Weights of a small sound classifier: 5.33M parameters, adamw at rate 0.0015.
Rows from block 8, named by matrix and row number. Each number is 500 + 25 x the weight over its row's rms, rounded and kept within 0 to 999. All counts start at 0. Numbers have three digits each.
# fc1: squeeze-excite reduce (model.blocks.8.se.fc1.weight, 40x320), inputs 0-106
fc1.0:479464528518513513544474466408474517522472481521467508512515527482488508447503488467487501472519437485457508495502475493525492489493503502517517524492488463445469539466489491428513484513508476483464485469511491504481509479506482497467465480512454518493481471489457490500511522539474529496508495491508519501502513496501509
fc1.1:522493490504510509510510520530548549516525538464464470511537527510514481467513473470494551501487484503482497488480503531469495548499460544526491494482539471502485540519521515509521507526534499523515481504468526501478505474520524463510506519495517462508523517471474522511530500512461493485521509522488496486494486473543490
fc1.2:506478469478462487446532494444497484488508500488533488565476463480447508487475454491502518531495468505459495486483464473521492542518451502482494507443484527484463477469458503494510489495481487513504503503466492508494511483549496468485479471505523488521512493456517447479480509452506497543481508515511498472526485516493514
fc1.3:500524530537526504534512494500505502511517498532522531500500527505532526530496526528541507516529535530524528546528528498529513535510539508532532533544502509512525526497529502520515506504512509531506533508536497538537534535527500545509518507507504528503522504535538528512516542507534532540504508534540535532502532532505534
fc1.4:519480489509491499457481424491468539480460460469492455509544433491502500459511490511448495493481535471484503483515449478501485475498472556527466489477497513461503484513491457469507498515468470490511477441496485471521512518483511474489510478515483508464462494513502494503510478499492508467531505490482509499491493484513500
fc1.5:521474477518508497504459498499524524488499531496525507486503520507508482551475512476505493527504488529469504481486457474467497482510499478468517500466497496501525492463520527494549510517521525513511498499469466481497532547493465501510523463507505459484486468533502499493520426485501494490495498517507461537514450508462510
fc1.6:497504462446499509460470483496487536505492492502523484457447498478516525500506526430501517534499498503460448455487478543470495476503497520469499488489426489475507465506512490430521475510520478489489502522486452496530503500490486490476488490474491494505492503462481475500502463516449483463503496499535500517526476516519518
fc1.7:519532539530536514534515518518522514516517500522530536515505543518531534533519539536535509507532528542526537531534533520526515525507528500530527524523511501517536535525524527517507502517508525534516525509529521532538528543530511529514535513499517519516537518534535539524512535522527531534515513521530532535501537529519527
fc1.8:455483473455529503493497483485522462460509493488483495499473526521492535494483464549505504490460523519516456488518491493483504509512484489477547518500491497526484508491479517461475472522508514519482489458469492463488504516496483493488463458461488479512429451491516481510474504508478515454513450470541502516533478477518545
fc1.9:511496524513495482480475524494504522494480483472484481477488516466492469443527485463490505471479499489474476497492498512470478502474494487527485469473512461481483540477483482478460476517511519504468481464491495465448488453502500458470493478501487451493518488463478530509501481494482486463480499495487463501456482473515470
fc1.10:438475490532499468487460460551494501492480487459509468507448487501499476441521484479483490452458475491461495507474470502467511478478487487494488479490453477514512468490511481445468506497455536484499521466504465488491531475510530507509499493512467500461469487467513503526472519459472488474492472439505442464512490506528504
fc1.11:489494472496458478505525470490454463511529466487477525504488490509492513450441447521494476487515453427518495508454497468513466494503522514540508516493478489504477486501492468484492526503503467501516480498458475490497502447493464502493464519510519504496473470485512492488479515504516490496511467488483476474499508501457512
fc1.12:515518492483501479513549500488469502518484497505477501488492516465458519527487520463523519492518465539429525502458465491494485449483474495502508467515440503455505509506480440461471496500506530490507512489531502494486523493489481547459488442524480455514549489497483488537502524497480493478514448470535458479478465525483483
fc1.13:511479502528480479507473472481486515500491460518536495479496478459524479512512479460482515485505459507465450487513504502508506479514478452468487464486498427533507443496507497445472487502488498531454470540476532535473464494436482447484518475456480459498517461480516530484495470522520485496486494498497461499484552467499481
fc1.14:500506457530512497477493563462457447521506506453496501490482531497471483514474537479507522447476474505496449503472464488477448507462460501507487509452468547525488480470469453534480508474457496453496469529468503468512536471512527515496495491500470504524454510538516495529476524480481490515484518493505463553490482529473510
fc1.15:455479510506493480498443439512457479494485480478476486504495521514469470480473506473454471509546520495466452453536483474491454488441498488529483474421518483475499490475482483493475521511498473503521543511523509496471512529477468510516452519488449494515514456491448478494452490508496489501463489488505496485466486505477500
fc1.16:501456521450537519487492544478478474495484543504476484525477458504492514464494517532493544498529517488481549489487489517488515489444485562491485540504515526524506461505469521508525481451513491501486497477517529524500493499487495477504485485520515481523440493494475511496479515453483477515488509488507448471487514521500540
fc1.17:469514503507455507478492476502526442484446474490491483518518519458518518474497525530471522459509463518488476528495506555454495470514500515478542454477543484490470526521515531501466506481484460469454527541533480476470483541524472476505526478510471550494482459493516498516517499495460511466506508499454498484489469508534463
fc1.18:496491505535503453459477521499471494466489525484496519504463475492455467557476502506499448470484456495484456483449498497490467483533508479486486516507510469492519483490512519427478531477496506507473524442498482451477508487525492494457498487464471453526523489499474451487464495476463442532457498480470484521493483524472471
fc1.19:509532542533537525532517521511517503514515490530522529508499536519531535536510548524534503508543528539527535530536528516534507530509537498530530537532515503516529542521536520522503508511509517533514534511540511531537530528528514540506524505495504523516534514532530532529507530517538532530510515529531530533496523532516532
fc1.20:471504554518494496487509481515485493536504496456465536524476487507473464491488474478516499460504506510455444500521512483482461485477435499523494496507546454465520531460447529500489492524505516484509466458533473513481479491479466488509490516488494500464478489505468490523486487497448497501512471512506515449469454481524471
fc1.21:516527539534540518531509512511508504521516500536523540508500531513529538532508540518536505509528537529522527537537531510535508534513534511528532539536508506518525522513526512523509507509510519530515531505534510539531534538527509541511525515502516524519530515536539528524518531513532533537514514527535543529504535530511537
fc1.22:477481476472507471498538501485532457435497526499512492511519480530521472502506500523462499477479509541510461475531549505503491535517483485520510528497524457483492480500492462511487516517492511483499503497481523506458539531452477449495533453467521465507466554471504498521522484502514509502471488508478512487478532467521479
fc1.23:505494471468503514543458460528523511462493533530506503510483491503488462501501513537496509535467510478538560515509505501509519467489493521486523488461511495497493507432499438471468503426476549492473468509469532474523471463534534448486510487488480555468528523551483507481513516516504506485510531509507513534527515489494509
fc1.24:502488534560536515462451454526511464502476473469483473496482486521488474550474497495529517460524496457464473484477485503507515473476464541555520494483506534456458489452481512532498458448535489488501492482500465489466499457494502473489481480491567519471511534477517483508425519497529510496498484511483473545497474484522518
fc1.25:504530530536520514540503494498504503515515498533524537500505522505532534532486527527537507513534530530523528539531526511533505537512538513531545539541505494513523524503524500522515511504511511539509533498532492535535534542535504536509513511510501533512524503532526528512525540514533540539512513528540536529503539540501541
fc1.26:520487476560475475481513506468477517472486481499508438496482466487486471550493542494532501480447513483458505460500494488508488484509488483500489498500487512506534507528525497470524505465504474514475510493493503452512503446504495539521541556468470528500477461461510497478501560478512506512521534526501513500503475506464506
fc1.27:510532548537537510527512518516510498519514498537528539507510545511527538526514538530525503502535528540526535531536532520532505532499527505529529535533516506519536534515540518516506503508515528523511532497539516535536528531524502533510536517492512518517535506542528531522512528523542525534514509524530536533505535525509528
fc1.28:516538544539537527524514522521525512514507505524532535513502536511530530535516538536531509500536534534523539532537542515529516527508532498536525538535512493510530527518524520509506509506508525521515522513532511529536535532530509533502536509504512527517537519531537533531515525522536531539512511523525536533507534528513531
fc1.29:509531534532529516534508508519512499515514499530521525502505538510529533530511538528534504514530538533533536535533529514529505525516529506528532539530513501513535522509535515512509505503517515523513538507538507526535533544529512529510528516504507524512532507532530534520522529518534539535516515533534539534512538526515538
fc1.30:489498484488456480509465465497475479484487505524458476491493477515472478495443481534483451509474529502516532521489486520489481513543558516509501515500514478477498483506518443528495520505503448510496478519511511509521529471502503512539479545473482515466497491530508497468483505492477451512486492473468509476489468456470496
fc1.31:515529537538542519531518522531518511514515505528531523503505537522525522533511538533526508511537530544528536533523530518530518520513537506537530529525511499519534535518530523520502508520518524531514527502533509533531531533529518533503531509502511525521543507530536533526498530523528534524513517525524532540508533525517528
fc1.32:500492522501517478490463478546494513495503495491475497481496517478549510543487528506478495512492499496501526505505500474492518474514511492429510495431502485566494512488508429463500478541511491466547487512479466515485538529514476451496508490467522502502512511527460496507450479491506507514462475484458503497529490498511493
fc1.33:457475482479523483459477457454481486472462481520491472510501498467468466494502507521504459489467532473487496485491486473473502512466525457487466463482512509435486501499468492464469451472501519482455507519505498502527470452465469494510485477497526515526461502481496457498503493449501465498438478484460465530483441483451537
fc1.34:472522479475460485535532523495498531485522473575541507508475483514459456480464512504535497509474491485490487486485529493480512520531487496497472522533492481448505492478508464461493472494555504491506527524510430481498501494501523494474514495493491522476470479490463473456514493513446505474510467461507492503508488505470459
fc1.35:515536541533532520529503519522522510505506500534528530499508546513521525536514540528528508507534528533526531533534534524527510535506532498528535530531504501500541534514534521508507500513508522532508535504543519538534541534528509535500536508488508527512544507528527542522501530514535535531505516524534527534501534532513532
fc1.36:503497487497465459517491466473487476496490486485459480491514428465532500486462473514486453469524516470503490501517477470510483475511500512483505486470460520522452474475500466498498477479524473520516488503507483498517470455475476503503449502511511552499463510481502474424524490502480489489518498512467504469496503512499478
fc1.37:528503512493520506501505535517537551499494551478478477507488532494517468467554482470502536507508481532457508491507502550470494511517476529524491496482541480496504538517516508481495505538507517516501475489468539496462515467510516472498529493495509467508541530477480542525496494505486499492503499516477500523478514480552496
fc1.38:482485489506506467496453545467458496488529530512515483492491505489516454468503462534479487497511507481523523458536475464534484533447521494520495465520510496442446502507489520536496466519491525515552477497489479461529506482503469496478511525475450507491485512469512527466517514477504481498489530522486524508524507469478486
fc1.39:496506513476507504486468465497444510514454508496505440500517468514505506540439468467496509455452479528494494510511412450488503448472518503469481508493497493498483490503524487501454464498480474568495529495511500490480509504509504442452486473453509523488490517466490466510491483497488452487479487487460483465502512499452500