config.toml
arch = "ecapa_tdnn"
model = "sound classifier"
dataset = "read English sentences (LibriTTS-R)"
train_examples = 15625
gain_aug_db = 10
n_mels = 64
hop_length = 160
input = "log_mel"
spec_augment = false
win_length = 400
targets = ["voice"]
num_classes = 2
norm = "batchnorm"
activation = "relu"
depths = [18]
kernel_size = 3
stem = "single"
widths = [320]
loss = "cross_entropy"
head_dropout = 0.1
init = "trunc_normal_002"
optimizer = "adamw"
lr = 0.0015
beta1 = 0.9
beta2 = 0.98
eps = 1e-10
grad_clip = 0.5
steps = 3500
batch_size = 128
epochs = 28.7
lr_schedule = "wsd"
decay_fraction = 0.3
final_lr_fraction = 0.05
warmup_steps = 700
weight_decay = 0.0
Rows from block 14 of a small sound classifier, named by matrix and row number. Each number is 128 + 32 x the weight over its row's rms, rounded and kept within 0 to 255. All counts start at 0. Numbers have three digits each.
After each channel's rows are labels from the 100 clips, of 14976, where the channel reaches its highest value: "loudest" is the band of the loudest frequency at the time of the peak. Only what is clearly more common there than usual is listed. The data: read English sentences (LibriTTS-R). In brackets: how many of the 100, against the usual share in percent.
# c30: last pointwise conv (model.blocks.14.c3.0.weight, 320x320x1), inputs 0-106

c30.95:077107094191112089100198092139182146124135108251134176166215121126152238219119125089232105117153233121089081238214225078130117116201195080212093138255081098108095212075134111115146113085076077193112098090104196093093100141125178211117220138122125156139111116096142126137105139118148120117114146114147144101136164138146121
loudest: 250 to 500 Hz (30 vs 12.6)

c30.229:041114078172106088113172121077171082103139113215122147127199121141132192149126111055187099110128204112093123220214183140127104099178187051186145117199085143121104171146137107111126115138120104154129092041133179103116090139090175166128184153126117145168114113094142138167115134089132132101073137075125134102144158120143149
loudest: 250 to 500 Hz (30 vs 12.6)

c30.241:103096105087111121067106099117088100149129103152139082049114157069165104110100138085108115120131106178116102137108117064088134102093138105098057108130095077134125110100177128151138091091086153092092084105103073082063155173095195081093083076111091064195134097157160083183148127115108080148157185110175114048179168077086163
loudest: 4000 to 8000 Hz (27 vs 5.4)

c30.253:091124124138102119137137123143135116154120126154113140117127138110145161147148133114145100102135142123112111153131159128116131102135129103135113119156113114130120132125135126132129094106123121139136110121114126115121125150082164128121151144115098111135102128115138135138105134075133104124132128072145098113129152109128142
loudest: 250 to 500 Hz (34 vs 12.6)

c30.46:120133107123123134137132105156118157138135120168118123105148132126136156124105124144144114144134153105119146154136145123148127124145134087145135124166123141133130125150161095130128114106107133147124112106139125122129114136086163147120134112130112122125134146112121091111120130059110096107126101079118131123124145117136128
loudest: 250 to 500 Hz (30 vs 12.6)

c30.180:073116114157112099131169120092159086119123126178105120125174125138121176159110105074173099135109172109123125163189182138120104109146151095150102099188076123124103169122129122105138111107120101146131097109132164100126082119064152144131161150118112134156106101132148128160108140112113141108099171084133136102163149136136140
loudest: 250 to 500 Hz (31 vs 12.6)

c30.278:067128093132102121118156147132172104136114117196129117119144133119166171174093128087184106100143184119094149191164182131134108095159162074148125115184101118121124163129126130127133112138121111156122129095129155118138114138095155131116177129112111141138071141123148142149102129090133105115117144103123121100140145109124146
loudest: 250 to 500 Hz (30 vs 12.6)

c30.216:095137087160097131093174108136161127101124093188107144155181129130153183175124095090193107115150216113090132218205191118133107112194189075208129114189052133105124173120146119112163114137119123168110118116110163098125107172083192171117191148124117145135079126109133145131115136081131125116113132118155106125127156152152146
loudest: 250 to 500 Hz (30 vs 12.6)

c30.154:078129120127103116097141128134143147172145090138126125134144145115129152122152164118133108110124170123114112135147150126115121118144149107137124107148114131113138143147149114124133116118116130135107103119106131119086113182090197131125158114136114140156108144107124115124106139064116117129133132094145115108128134113139118
loudest: 250 to 500 Hz (31 vs 12.6)

c30.301:052111083162120106103145124112145089120130123185117144129153118117154175176099106077178108093144178116103142197172188131123106088141153065162144126189085133113101153122141112123129126119131107142099092099132159109130112152091154151104167140143136144156094103089136120156081136090121112087092144081105139092127172122135137
loudest: 250 to 500 Hz (30 vs 12.6)

c30.286:084130110145107117116142121107152131140113135167136131119168130097147157163132115125167116083143179120104122165164147137112123135143167090155139123182100120110119174144155129110114145119139126143104097123131155105109112153088185148109157131098117140140108138116124135145102156082134125117104129083166140122154131101152136
loudest: 250 to 500 Hz (30 vs 12.6)

c30.244:115158136125120125121152114127138148170143109169143122126147141118158158134117129116151113113140168139115124155151150125110117088141149076141134131174138139106131132125149145126141116116144134152138115136127148104136114162094188122106143122131089126125102124132141134130142156089108074117145135086111135085127144115111136
loudest: 250 to 500 Hz (31 vs 12.6)

c30.182:077107108127113117111125142142158124181125113169100141137139113123173149124106134098153100097155167124122115161157166135112115086140158077150129114152084112101136168125127106109121115127123125117119097138126136121123113163072155136106162127136114119144107130106153135135122147113123114129106137093140150108140157105134138
loudest: 250 to 500 Hz (30 vs 12.6)

c30.196:118163124162139117158146115114146117120133138162114161151194131153126155171135090112171173121145181113098153143147182129152115135158155052167132165164096129119095171135129128078161174137128115174149126131109182114153106165124185166173179153081124153105129121104120120098112104136119132122133077101134096120123147163161104
loudest: 250 to 500 Hz (31 vs 12.6)

c30.72:137104160085078127094088080165094151152137073141133066081080150079118082094099170152100079104121109125148063098088104059074165094075094168070080094127140087139144085067151124116137090088076140062072078157075096116100155162081169089096104102155095123168142133123154110137093173060076109112103164083189156084174151097103151
loudest: 4000 to 8000 Hz (26 vs 5.4)

c30.237:160091136077070135075110066131104123179154089158155059067087136073124087106128185136074082092174105185118085129131076080081203113047093152088095111102094095163151072098140172144147094100076162111085069129075070082097182198103183095083105049103097113136141100162138115164117149104084119153134192084140094083137142087096149
loudest: 4000 to 8000 Hz (26 vs 5.4)

c30.108:108065105073094138084121080134116126117139081159149075076124125073145128136078152107128059094117127154120078144140157060067147064130114114128082091129112084125143128096150149150132078085085124116053054103084127074047118166083179084087105101104081071159127101126144096141139152077080089134157153066159153074152136046063145
loudest: 2000 to 4000 Hz (40 vs 2.4)

c30.37:091129122120124117130130118143141155146135141173126124107146136132147132149120147123127101086149152136117135159149161142142131114132133100139134114139093140112127143135131127109138125124116121136118116125132127124128109145096176137107150138130122102136118137137132123127136153097113103119140134111107121099129138098104118
loudest: 250 to 500 Hz (36 vs 12.6)

c30.227:098149119134121108119169138124148114144125133173108116116160119148167153147131136099163115094161158110095119154155180147136122149151151073139123122183085151110113151142118121101146127146137124127132120117131148116105118187098217114090153130129126128151099094138138129132123152089147104097110151093137114107181145141141149
loudest: 250 to 500 Hz (30 vs 12.6)

c30.98:131139090126128123119152135151135152126114113188126136120158138147151166178179120156185111092127172149099123168170184130147143122142161114141173119186148122140119136139129140117145095103134110124126096107127132119129126187127191127127124123142101152157126129134122104147145119105105096138159173098138137122146142141160161
loudest: 250 to 500 Hz (31 vs 12.6)

c30.185:069124093158128093123168125108163127126135120184126139138169094116131172158130118087174117096120175103079144202165173121155073109142160042175138113182072128083109173122126107103140118127109077129115109094118159097129074156099187153125164137134120124139108096156128143141093128109124096118107139090132125116129141098134138
loudest: 250 to 500 Hz (30 vs 12.6)

c30.223:082102098161093117099170156130148165153124113187148133121170133110134163173139128099167060123152188136112141186174190097120112088160165079173119122209099102112113168096130135123170103144144144152096098121135159101087116175085212140116176130133122117151108141103119121136121135074147109120123118097146128111128159120131122
loudest: 250 to 500 Hz (30 vs 12.6)

c30.159:097099103135116117094138125083155111117131103170137114110138100112132162138077097089160088127102171111108124159152142132112125119145156095156117104168109126103121152110106118112117136128110113129103072126119144110113091114089154154106151141117100132135097101107130112136105145095099094107096141101131116069136125102128135
loudest: 250 to 500 Hz (30 vs 12.6)