config.yaml
model: "sound classifier"
dataset: "read English sentences (LibriTTS-R)"
train_examples: 15625
gain_aug_db: 10
n_mels: 64
hop_length: 160
input: "log_mel"
spec_augment: false
win_length: 400
targets: ["voice"]
num_classes: 2
arch: "ecapa_tdnn"
norm: "batchnorm"
activation: "relu"
depths: [18]
kernel_size: 3
stem: "single"
widths: [320]
loss: "cross_entropy"
head_dropout: 0.1
init: "trunc_normal_002"
optimizer: "adamw"
lr: 0.0015
beta1: 0.9
beta2: 0.98
eps: 1e-10
grad_clip: 0.5
steps: 3500
batch_size: 128
epochs: 28.7
lr_schedule: "wsd"
decay_fraction: 0.3
final_lr_fraction: 0.05
warmup_steps: 700
weight_decay: 0.0
Rows from block 5 of a small sound classifier, named by matrix and row number. Each number is 500 + 40 x the weight over its row's rms, rounded and kept within 0 to 999. All counts start at 0. Numbers have three digits each. After the name is the row's rms in percent of the matrix's.
After each channel's rows are labels from the 100 clips, of 14976, where the channel reaches its highest value: "responds to" is what is common among them; "loudest" is the band of the loudest frequency at the time of the peak. Only what is clearly more common there than usual is listed. The data: read English sentences (LibriTTS-R). In brackets: how many of the 100, against the usual share in percent.
# c30: last pointwise conv (model.blocks.5.c3.0.weight, 320x320x1), inputs 80-159

c30.184 100:487484472505482496474563519479484542484504483480457429464510453468482512457478495444481481513458505504476489486462482484490532446441490548487492517484439505499482499520451505509474473478476453486432485472451486427470501440520515480474472448
responds to: voice: female (100 vs 51.9)
loudest: 250 to 500 Hz (33 vs 12.6)

c30.160 095:580529515567527491531570492525601492489548529657571579589517503483553502519519558498507496529558568510492551547481579545508516537491529489546504486494522477536513632551505499490556601520522527508540503647516501575563504463622556498501502502
responds to: voice: male (100 vs 48.1)
loudest: 4000 to 8000 Hz (45 vs 5.4)

c30.128 097:600619496546569508614539537514609561575595532622630501481525541485590505508517563537593527531495581532603551594525611598561516469518576519503566546574530594540520633516535514518577658571564492552534511624524528497576503511498519513505507523
responds to: voice: male (100 vs 48.1)
loudest: 4000 to 8000 Hz (41 vs 5.4)

c30.260 096:516486443498479528506528555446495488504469540493470482480483502541492544459446496438505481481474500516471483485459486501502468498467475468427514528498457521501501505522474520480490488483486489489473456518439524485459617438531516455496554493
responds to: voice: female (100 vs 51.9)
loudest: 4000 to 8000 Hz (30 vs 5.4)

c30.118 097:564577538562536531571540487532595504547570494588639469556520505462647504491518562504533507524471554508571566647520628575545514481515623512487525554541514538515500586499483516514566660561571490536502510607509504486658501526499572490494495491
responds to: voice: male (100 vs 48.1)
loudest: 4000 to 8000 Hz (27 vs 5.4)

c30.34 096:504592577586560527596553551522583568535588571562578507555557572452543505555554610528561561558494568542555594547562553594495557513544538537508507552542559512592533549543536519542617560579513563532515529535545541530531535526491511538553512525
responds to: voice: male (100 vs 48.1)
loudest: 4000 to 8000 Hz (42 vs 5.4)

c30.295 096:510470439495500515473530494475469491482512427502471483469468440474474530422458458412515419476462511500504502497452486477488505486392463530478518502522417478508453496539455461520458479497484496506469482503418506478470554415508511423401528429
responds to: voice: female (100 vs 51.9)
loudest: 250 to 500 Hz (33 vs 12.6)

c30.173 094:580581519542544516576533512524607519504604525639644493535507494460608499474505563500545502502483564529566563650506632586533519473509588494499497522496514523546488643519516511528536633576513467521487514621512507516652502496517553523537503506
responds to: voice: male (100 vs 48.1)
loudest: 4000 to 8000 Hz (38 vs 5.4)

c30.285 097:474499452501484545506543567460480492505490510477500513487508498544479563452486489447472517493515489559476489487468476470505491488491473535438499494467467500489515497569498521554478478492506491493513473501477522491478566463553521487472556481
responds to: voice: female (100 vs 51.9)
loudest: 250 to 500 Hz (31 vs 12.6)

c30.186 086:591526533587538495530550503522560512522551504669535540537498491482504500519499576497543509518534614483524596525480502548505510564477514523527529498503511509553505637529485511492545536512531523481528500644519526572526478489537536506463484506
responds to: voice: male (100 vs 48.1)
loudest: 4000 to 8000 Hz (33 vs 5.4)

c30.139 121:449425518488460497443503562465448552434444522457452504486521523510452477500487431523435513502503454498418483440508437446440498510537447468511447438432509468467557456520553554493462424428408511411525515475512527502429513528512524517531525525
responds to: voice: female (100 vs 51.9)
loudest: 4000 to 8000 Hz (34 vs 5.4)

c30.309 092:488479479525506505498542518492477494476463485496480463463506456512480495481478484447463461506434466512481516511456474462496501441442474558550509504491446532518444489535443469509486471486468447466444492485464493455469568436526536488450472484
responds to: voice: female (100 vs 51.9)
loudest: 250 to 500 Hz (33 vs 12.6)

c30.20 096:493471470493486537484526578466465484495465489476473491489502459540476563444496469461470477503499506531462503474486473462486496478456471546465476468476453515480507482564493484527473474496494481497492434488450517490474579456544494444430550467
responds to: voice: female (100 vs 51.9)
loudest: 250 to 500 Hz (31 vs 12.6)

c30.301 103:478491476527496533473541567415461521476481471507471487501506485522483552464416476473510482486450495536469503467466474492469488462477488547454499493484470513519492513541448530522475488510462461498486455523457515486483584456534528474486508457
responds to: voice: female (100 vs 51.9)
loudest: 250 to 500 Hz (30 vs 12.6)

c30.189 101:478494440486514534493555566456470488462482485485453477489499486528510533456448505438484454495468476534488481456458477476473498462467501549464479480478427497512498504528458494532503479495479484487450456497460521475466559439528528450467504456
responds to: voice: female (100 vs 51.9)
loudest: 250 to 500 Hz (30 vs 12.6)

c30.137 096:564571508550548525651518531530656536543543528593556522545527533438562513525531573520555542537526566518586555567530615629528541526501545501498555555549492530510532593518505536526606606604557510566525519583521512525576486522523543522517518520
responds to: voice: male (100 vs 48.1)
loudest: 4000 to 8000 Hz (42 vs 5.4)

c30.307 098:595537526546535520580549490526609497471560526641537567590515514480551483530514563519501494533548585487518598548522552547532502553490548506547497497491499503539499624534493505515558558526510525510550480664515492585533493496581547496499488500
responds to: voice: male (100 vs 48.1)
loudest: 4000 to 8000 Hz (48 vs 5.4)

c30.310 096:542616526572572506606543512548612509562608512575555530490525520429555472511514571531599507521512596496604588565526555604543522519528565495521559554559526575564520563517515507526627581629562532568502501549526520511568505509505504509485507519
responds to: voice: male (100 vs 48.1)
loudest: 4000 to 8000 Hz (41 vs 5.4)

c30.248 094:582552519545548532563525521489601503569592525663601540550497516476583498512524593535565542495499592515573603569525602583542501507491552505511551546553509530537522647536518520509562566553572488564499500654532502525563523480522510506530514502
responds to: voice: male (100 vs 48.1)
loudest: 4000 to 8000 Hz (41 vs 5.4)

c30.58 099:611593535583550531648549533510633517537583546651584518535545543476562479513521582521569538547513621520569592569546579626558517514502551516533562532566504561535511649508519507523598606568566522536516518639538521526544518500520517515512529500
responds to: voice: male (100 vs 48.1)
loudest: 4000 to 8000 Hz (40 vs 5.4)

c30.212 092:556559546565551531600554522539630545540578535602581516538555555471561532535527588517553530557488543534559551569528578592548546503512550534494524548527508520546537609524520537547611609590573530572503505583546546513570527524519515529538521516
responds to: voice: male (100 vs 48.1)
loudest: 4000 to 8000 Hz (44 vs 5.4)

c30.293 092:564544503558556519577542508521623529530569513654605522554513510495616507490512597511520511507519579516573585590544627577526505514504577534536507555499486499562505643538510476527561655576521476519483505644503531533615513495535556501503513480
responds to: voice: male (100 vs 48.1)
loudest: 4000 to 8000 Hz (31 vs 5.4)

c30.251 096:565585526515555517599527495524646523582592536610630475535529513466603482501515607494572521507467580508572568603515620622571524504515601497490536577572500558533516621544493495519592654591554501558483514601531492490581521498504537492500507510
responds to: voice: male (100 vs 48.1)
loudest: 4000 to 8000 Hz (43 vs 5.4)

c30.291 096:617555510541539506585527496511618527474555523639564575552502495485567457507539558512536520511543578503560571550506578586532502540495558485536553521506485503526494663514531528510542624552525519519543510661512507575576504534565542510509495519
responds to: voice: male (100 vs 48.1)
loudest: 4000 to 8000 Hz (46 vs 5.4)

c30.196 111:521490499446462524479506514484481503498489470479496473489528475494493548469470470464497475517441471545524483493421483488497507424436493551502491514491467511440474495502439496528475519501507398499481499490465501453483549455546519487467459459
responds to: voice: female (100 vs 51.9)
loudest: 250 to 500 Hz (32 vs 12.6)

c30.134 105:674525498530524480556528460534534485557549505656615547593508473503613514485496540487575502487519564494579540645493598528563491515495604537527562538557477613513500629515487489478540585538576505586492523662491482494654510497548570509498504495
responds to: voice: male (100 vs 48.1)
loudest: 4000 to 8000 Hz (38 vs 5.4)