{
  "arch": "ecapa_tdnn",
  "targets": ["voice"],
  "norm": "batchnorm",
  "depths": [18],
  "kernel_size": 3,
  "widths": [320],
  "init": "trunc_normal_002",
  "optimizer": "adamw",
  "beta1": 0.9,
  "max_grad_norm": 0.5,
  "max_steps": 3500,
  "batch_size": 128,
  "epochs": 28.7,
  "warmup_steps": 700,
  "weight_decay": 0.0
}
Rows from block 11 of a small sound classifier, named by matrix and row number. Each number is 128 + 32 x the weight over its row's rms, rounded and kept within 0 to 255. All counts start at 0. Numbers have three digits each.
After each channel's rows are labels from the 100 clips, of 14976, where the channel reaches its highest value: "strongest on" is what is common among them. Only what is clearly more common there than usual is listed. The data: read English sentences (LibriTTS-R). In brackets: how many of the 100.
# c30: last pointwise conv (model.blocks.11.c3.0.weight, 320x320x1), inputs 160-239

c30.106:096153099107075124098136142133105130087092139112142105122111087074162090100096081130102094145114073119173085108121129132117121117083112113122151082155144156118140128089080080147138123090093146100144089111100118145127099128117070146145144108
strongest on: voice: female (100)

c30.66:138153113135113143093146148149124145112122155087142105122137106074154102124140120161130104161114110153162104107161123138143133137103125131130128130142138135129130138085101077154135136097104155120151084118100115125171122147120115132146136092
strongest on: voice: female (100)

c30.216:133137114134132125086123149158111129117125130112119128107113121100123143111123128131138117124096122134146126114144129133139136129126107129130125109123119134129130117126104100130119122101125140139148114118110149126146111130135121125150121094
strongest on: voice: female (100)

c30.107:097131122093121119118138126115100128136096135119133102108123091110113125109108107107109122142092125110116108121134116155117137149102100132121129129129110123140124134131122124134112121117115150137114117108125112125149125154123115131145143092
strongest on: voice: female (97)

c30.287:110126169106173149156184142138151172194194108144153168137180159159130169179174180139135166094159175154117190182125183180172162179167138172135162158157122133167173158169189139166156149171178122160127156155152174145113144183121154167150175120
strongest on: voice: male (100)

c30.230:171146154163167164165184142139170182158163148163160163157172160170171164154170165142161168138142161157119182180120173179168164180164156177142171179168120125159179172160176160175176178157178129173153159142178165172109172172118165176149189166
strongest on: voice: male (100)

c30.101:112118080096092088124099107126099078075081134102109095127130120106160079102097072120102096122103104135122091099120104130076092102067079113102083079138119136099124140062072107124099115085090133091129123110092117109132067096088079098127104104
strongest on: voice: female (100)

c30.93:111138066097065096101120144140117095069064152110117049105109093094158061084063063132113071127112057133155058085151107122095123099052107116114102072149126144116128138059077100143097126100049153109134104106072062113151084112104084127137105095
strongest on: voice: female (100)

c30.26:127100073111061133124119095123106115057070112135122042098106117089104053069077062105113107104125054120136050096123135116131116098077101112104079087132098116115115084088035119147123121113081119093106079081105075117112098118113084105098112125
strongest on: voice: female (100)

c30.273:119107111101109123085140122089077127101110117110133106110117089094111119112098118132083105124094087114117106106115136147133123131122086146098133093155111123125152150098119124161123127105091130140118108104097119135109115125114105158119145110
strongest on: voice: female (98)

c30.95:100127108092099143085143138138092139088099149087151082098141093079152083096072100127110092143094086119157090100123131154127121100088106127110123086166130128118144143083101095155131130090077140111126086099063097149128073133109095134104137090
strongest on: voice: female (100)

c30.117:160161179193180164144182138146131179182198166150170172153159157155127171164169176134163201168168207148175178180171132135139147144174159169150182175128157163188136158184177161136167132149196151162159147138173177149153190127148170161151164161
strongest on: voice: male (100)

c30.227:110141122117102127108123156145123125104100148114135109126119098100149122129115124125134103136107117127139106115139120149117125106102133131121117126131130146114143153102112105156120141117117151109140126123098135142145113155112123156152112095
strongest on: voice: female (100)

c30.252:098119121137127082068101119135092096126112167089134101083108102092117104092123110115093116144086105118124114130114123104114114120124092132083098124123106144103098156120117068095094115074117165128138083092110127140146066135126113123126107079
strongest on: voice: male (100)

c30.139:117136089114110095096074123152089058101103147080134085097078101075096115107114089141090086162124084140162100083131105100085098052096126076107050085141135120074121136090109095128074090089086143075122089100100079150141053098097109120135128093
strongest on: voice: female (100)

c30.288:133131120115122125091139155157125133118120137108112109120129122089140118132111118120109120120131118133130109117135116127124128123130128124138136128122145134149137103116125089116148134096130144126128105111140121116125109126151123124136139100
strongest on: voice: female (100)

c30.86:116132122119110123106123139139133129112119154124134125125117125101151108114129113123118121117101111148164122115123141135110110138119125140116141117130116118138136129107126116147143135106121139123144125123120121118130101113135123123147139108
strongest on: voice: female (100)

c30.283:119115085118087121095137114148100131093095155125171089118122080082153092088097072107117096152134090143199087097118144151102089095092113143137099110170158148112134167096064078121135136094069139099114082120095093165110087113152083125098130098
strongest on: voice: female (100)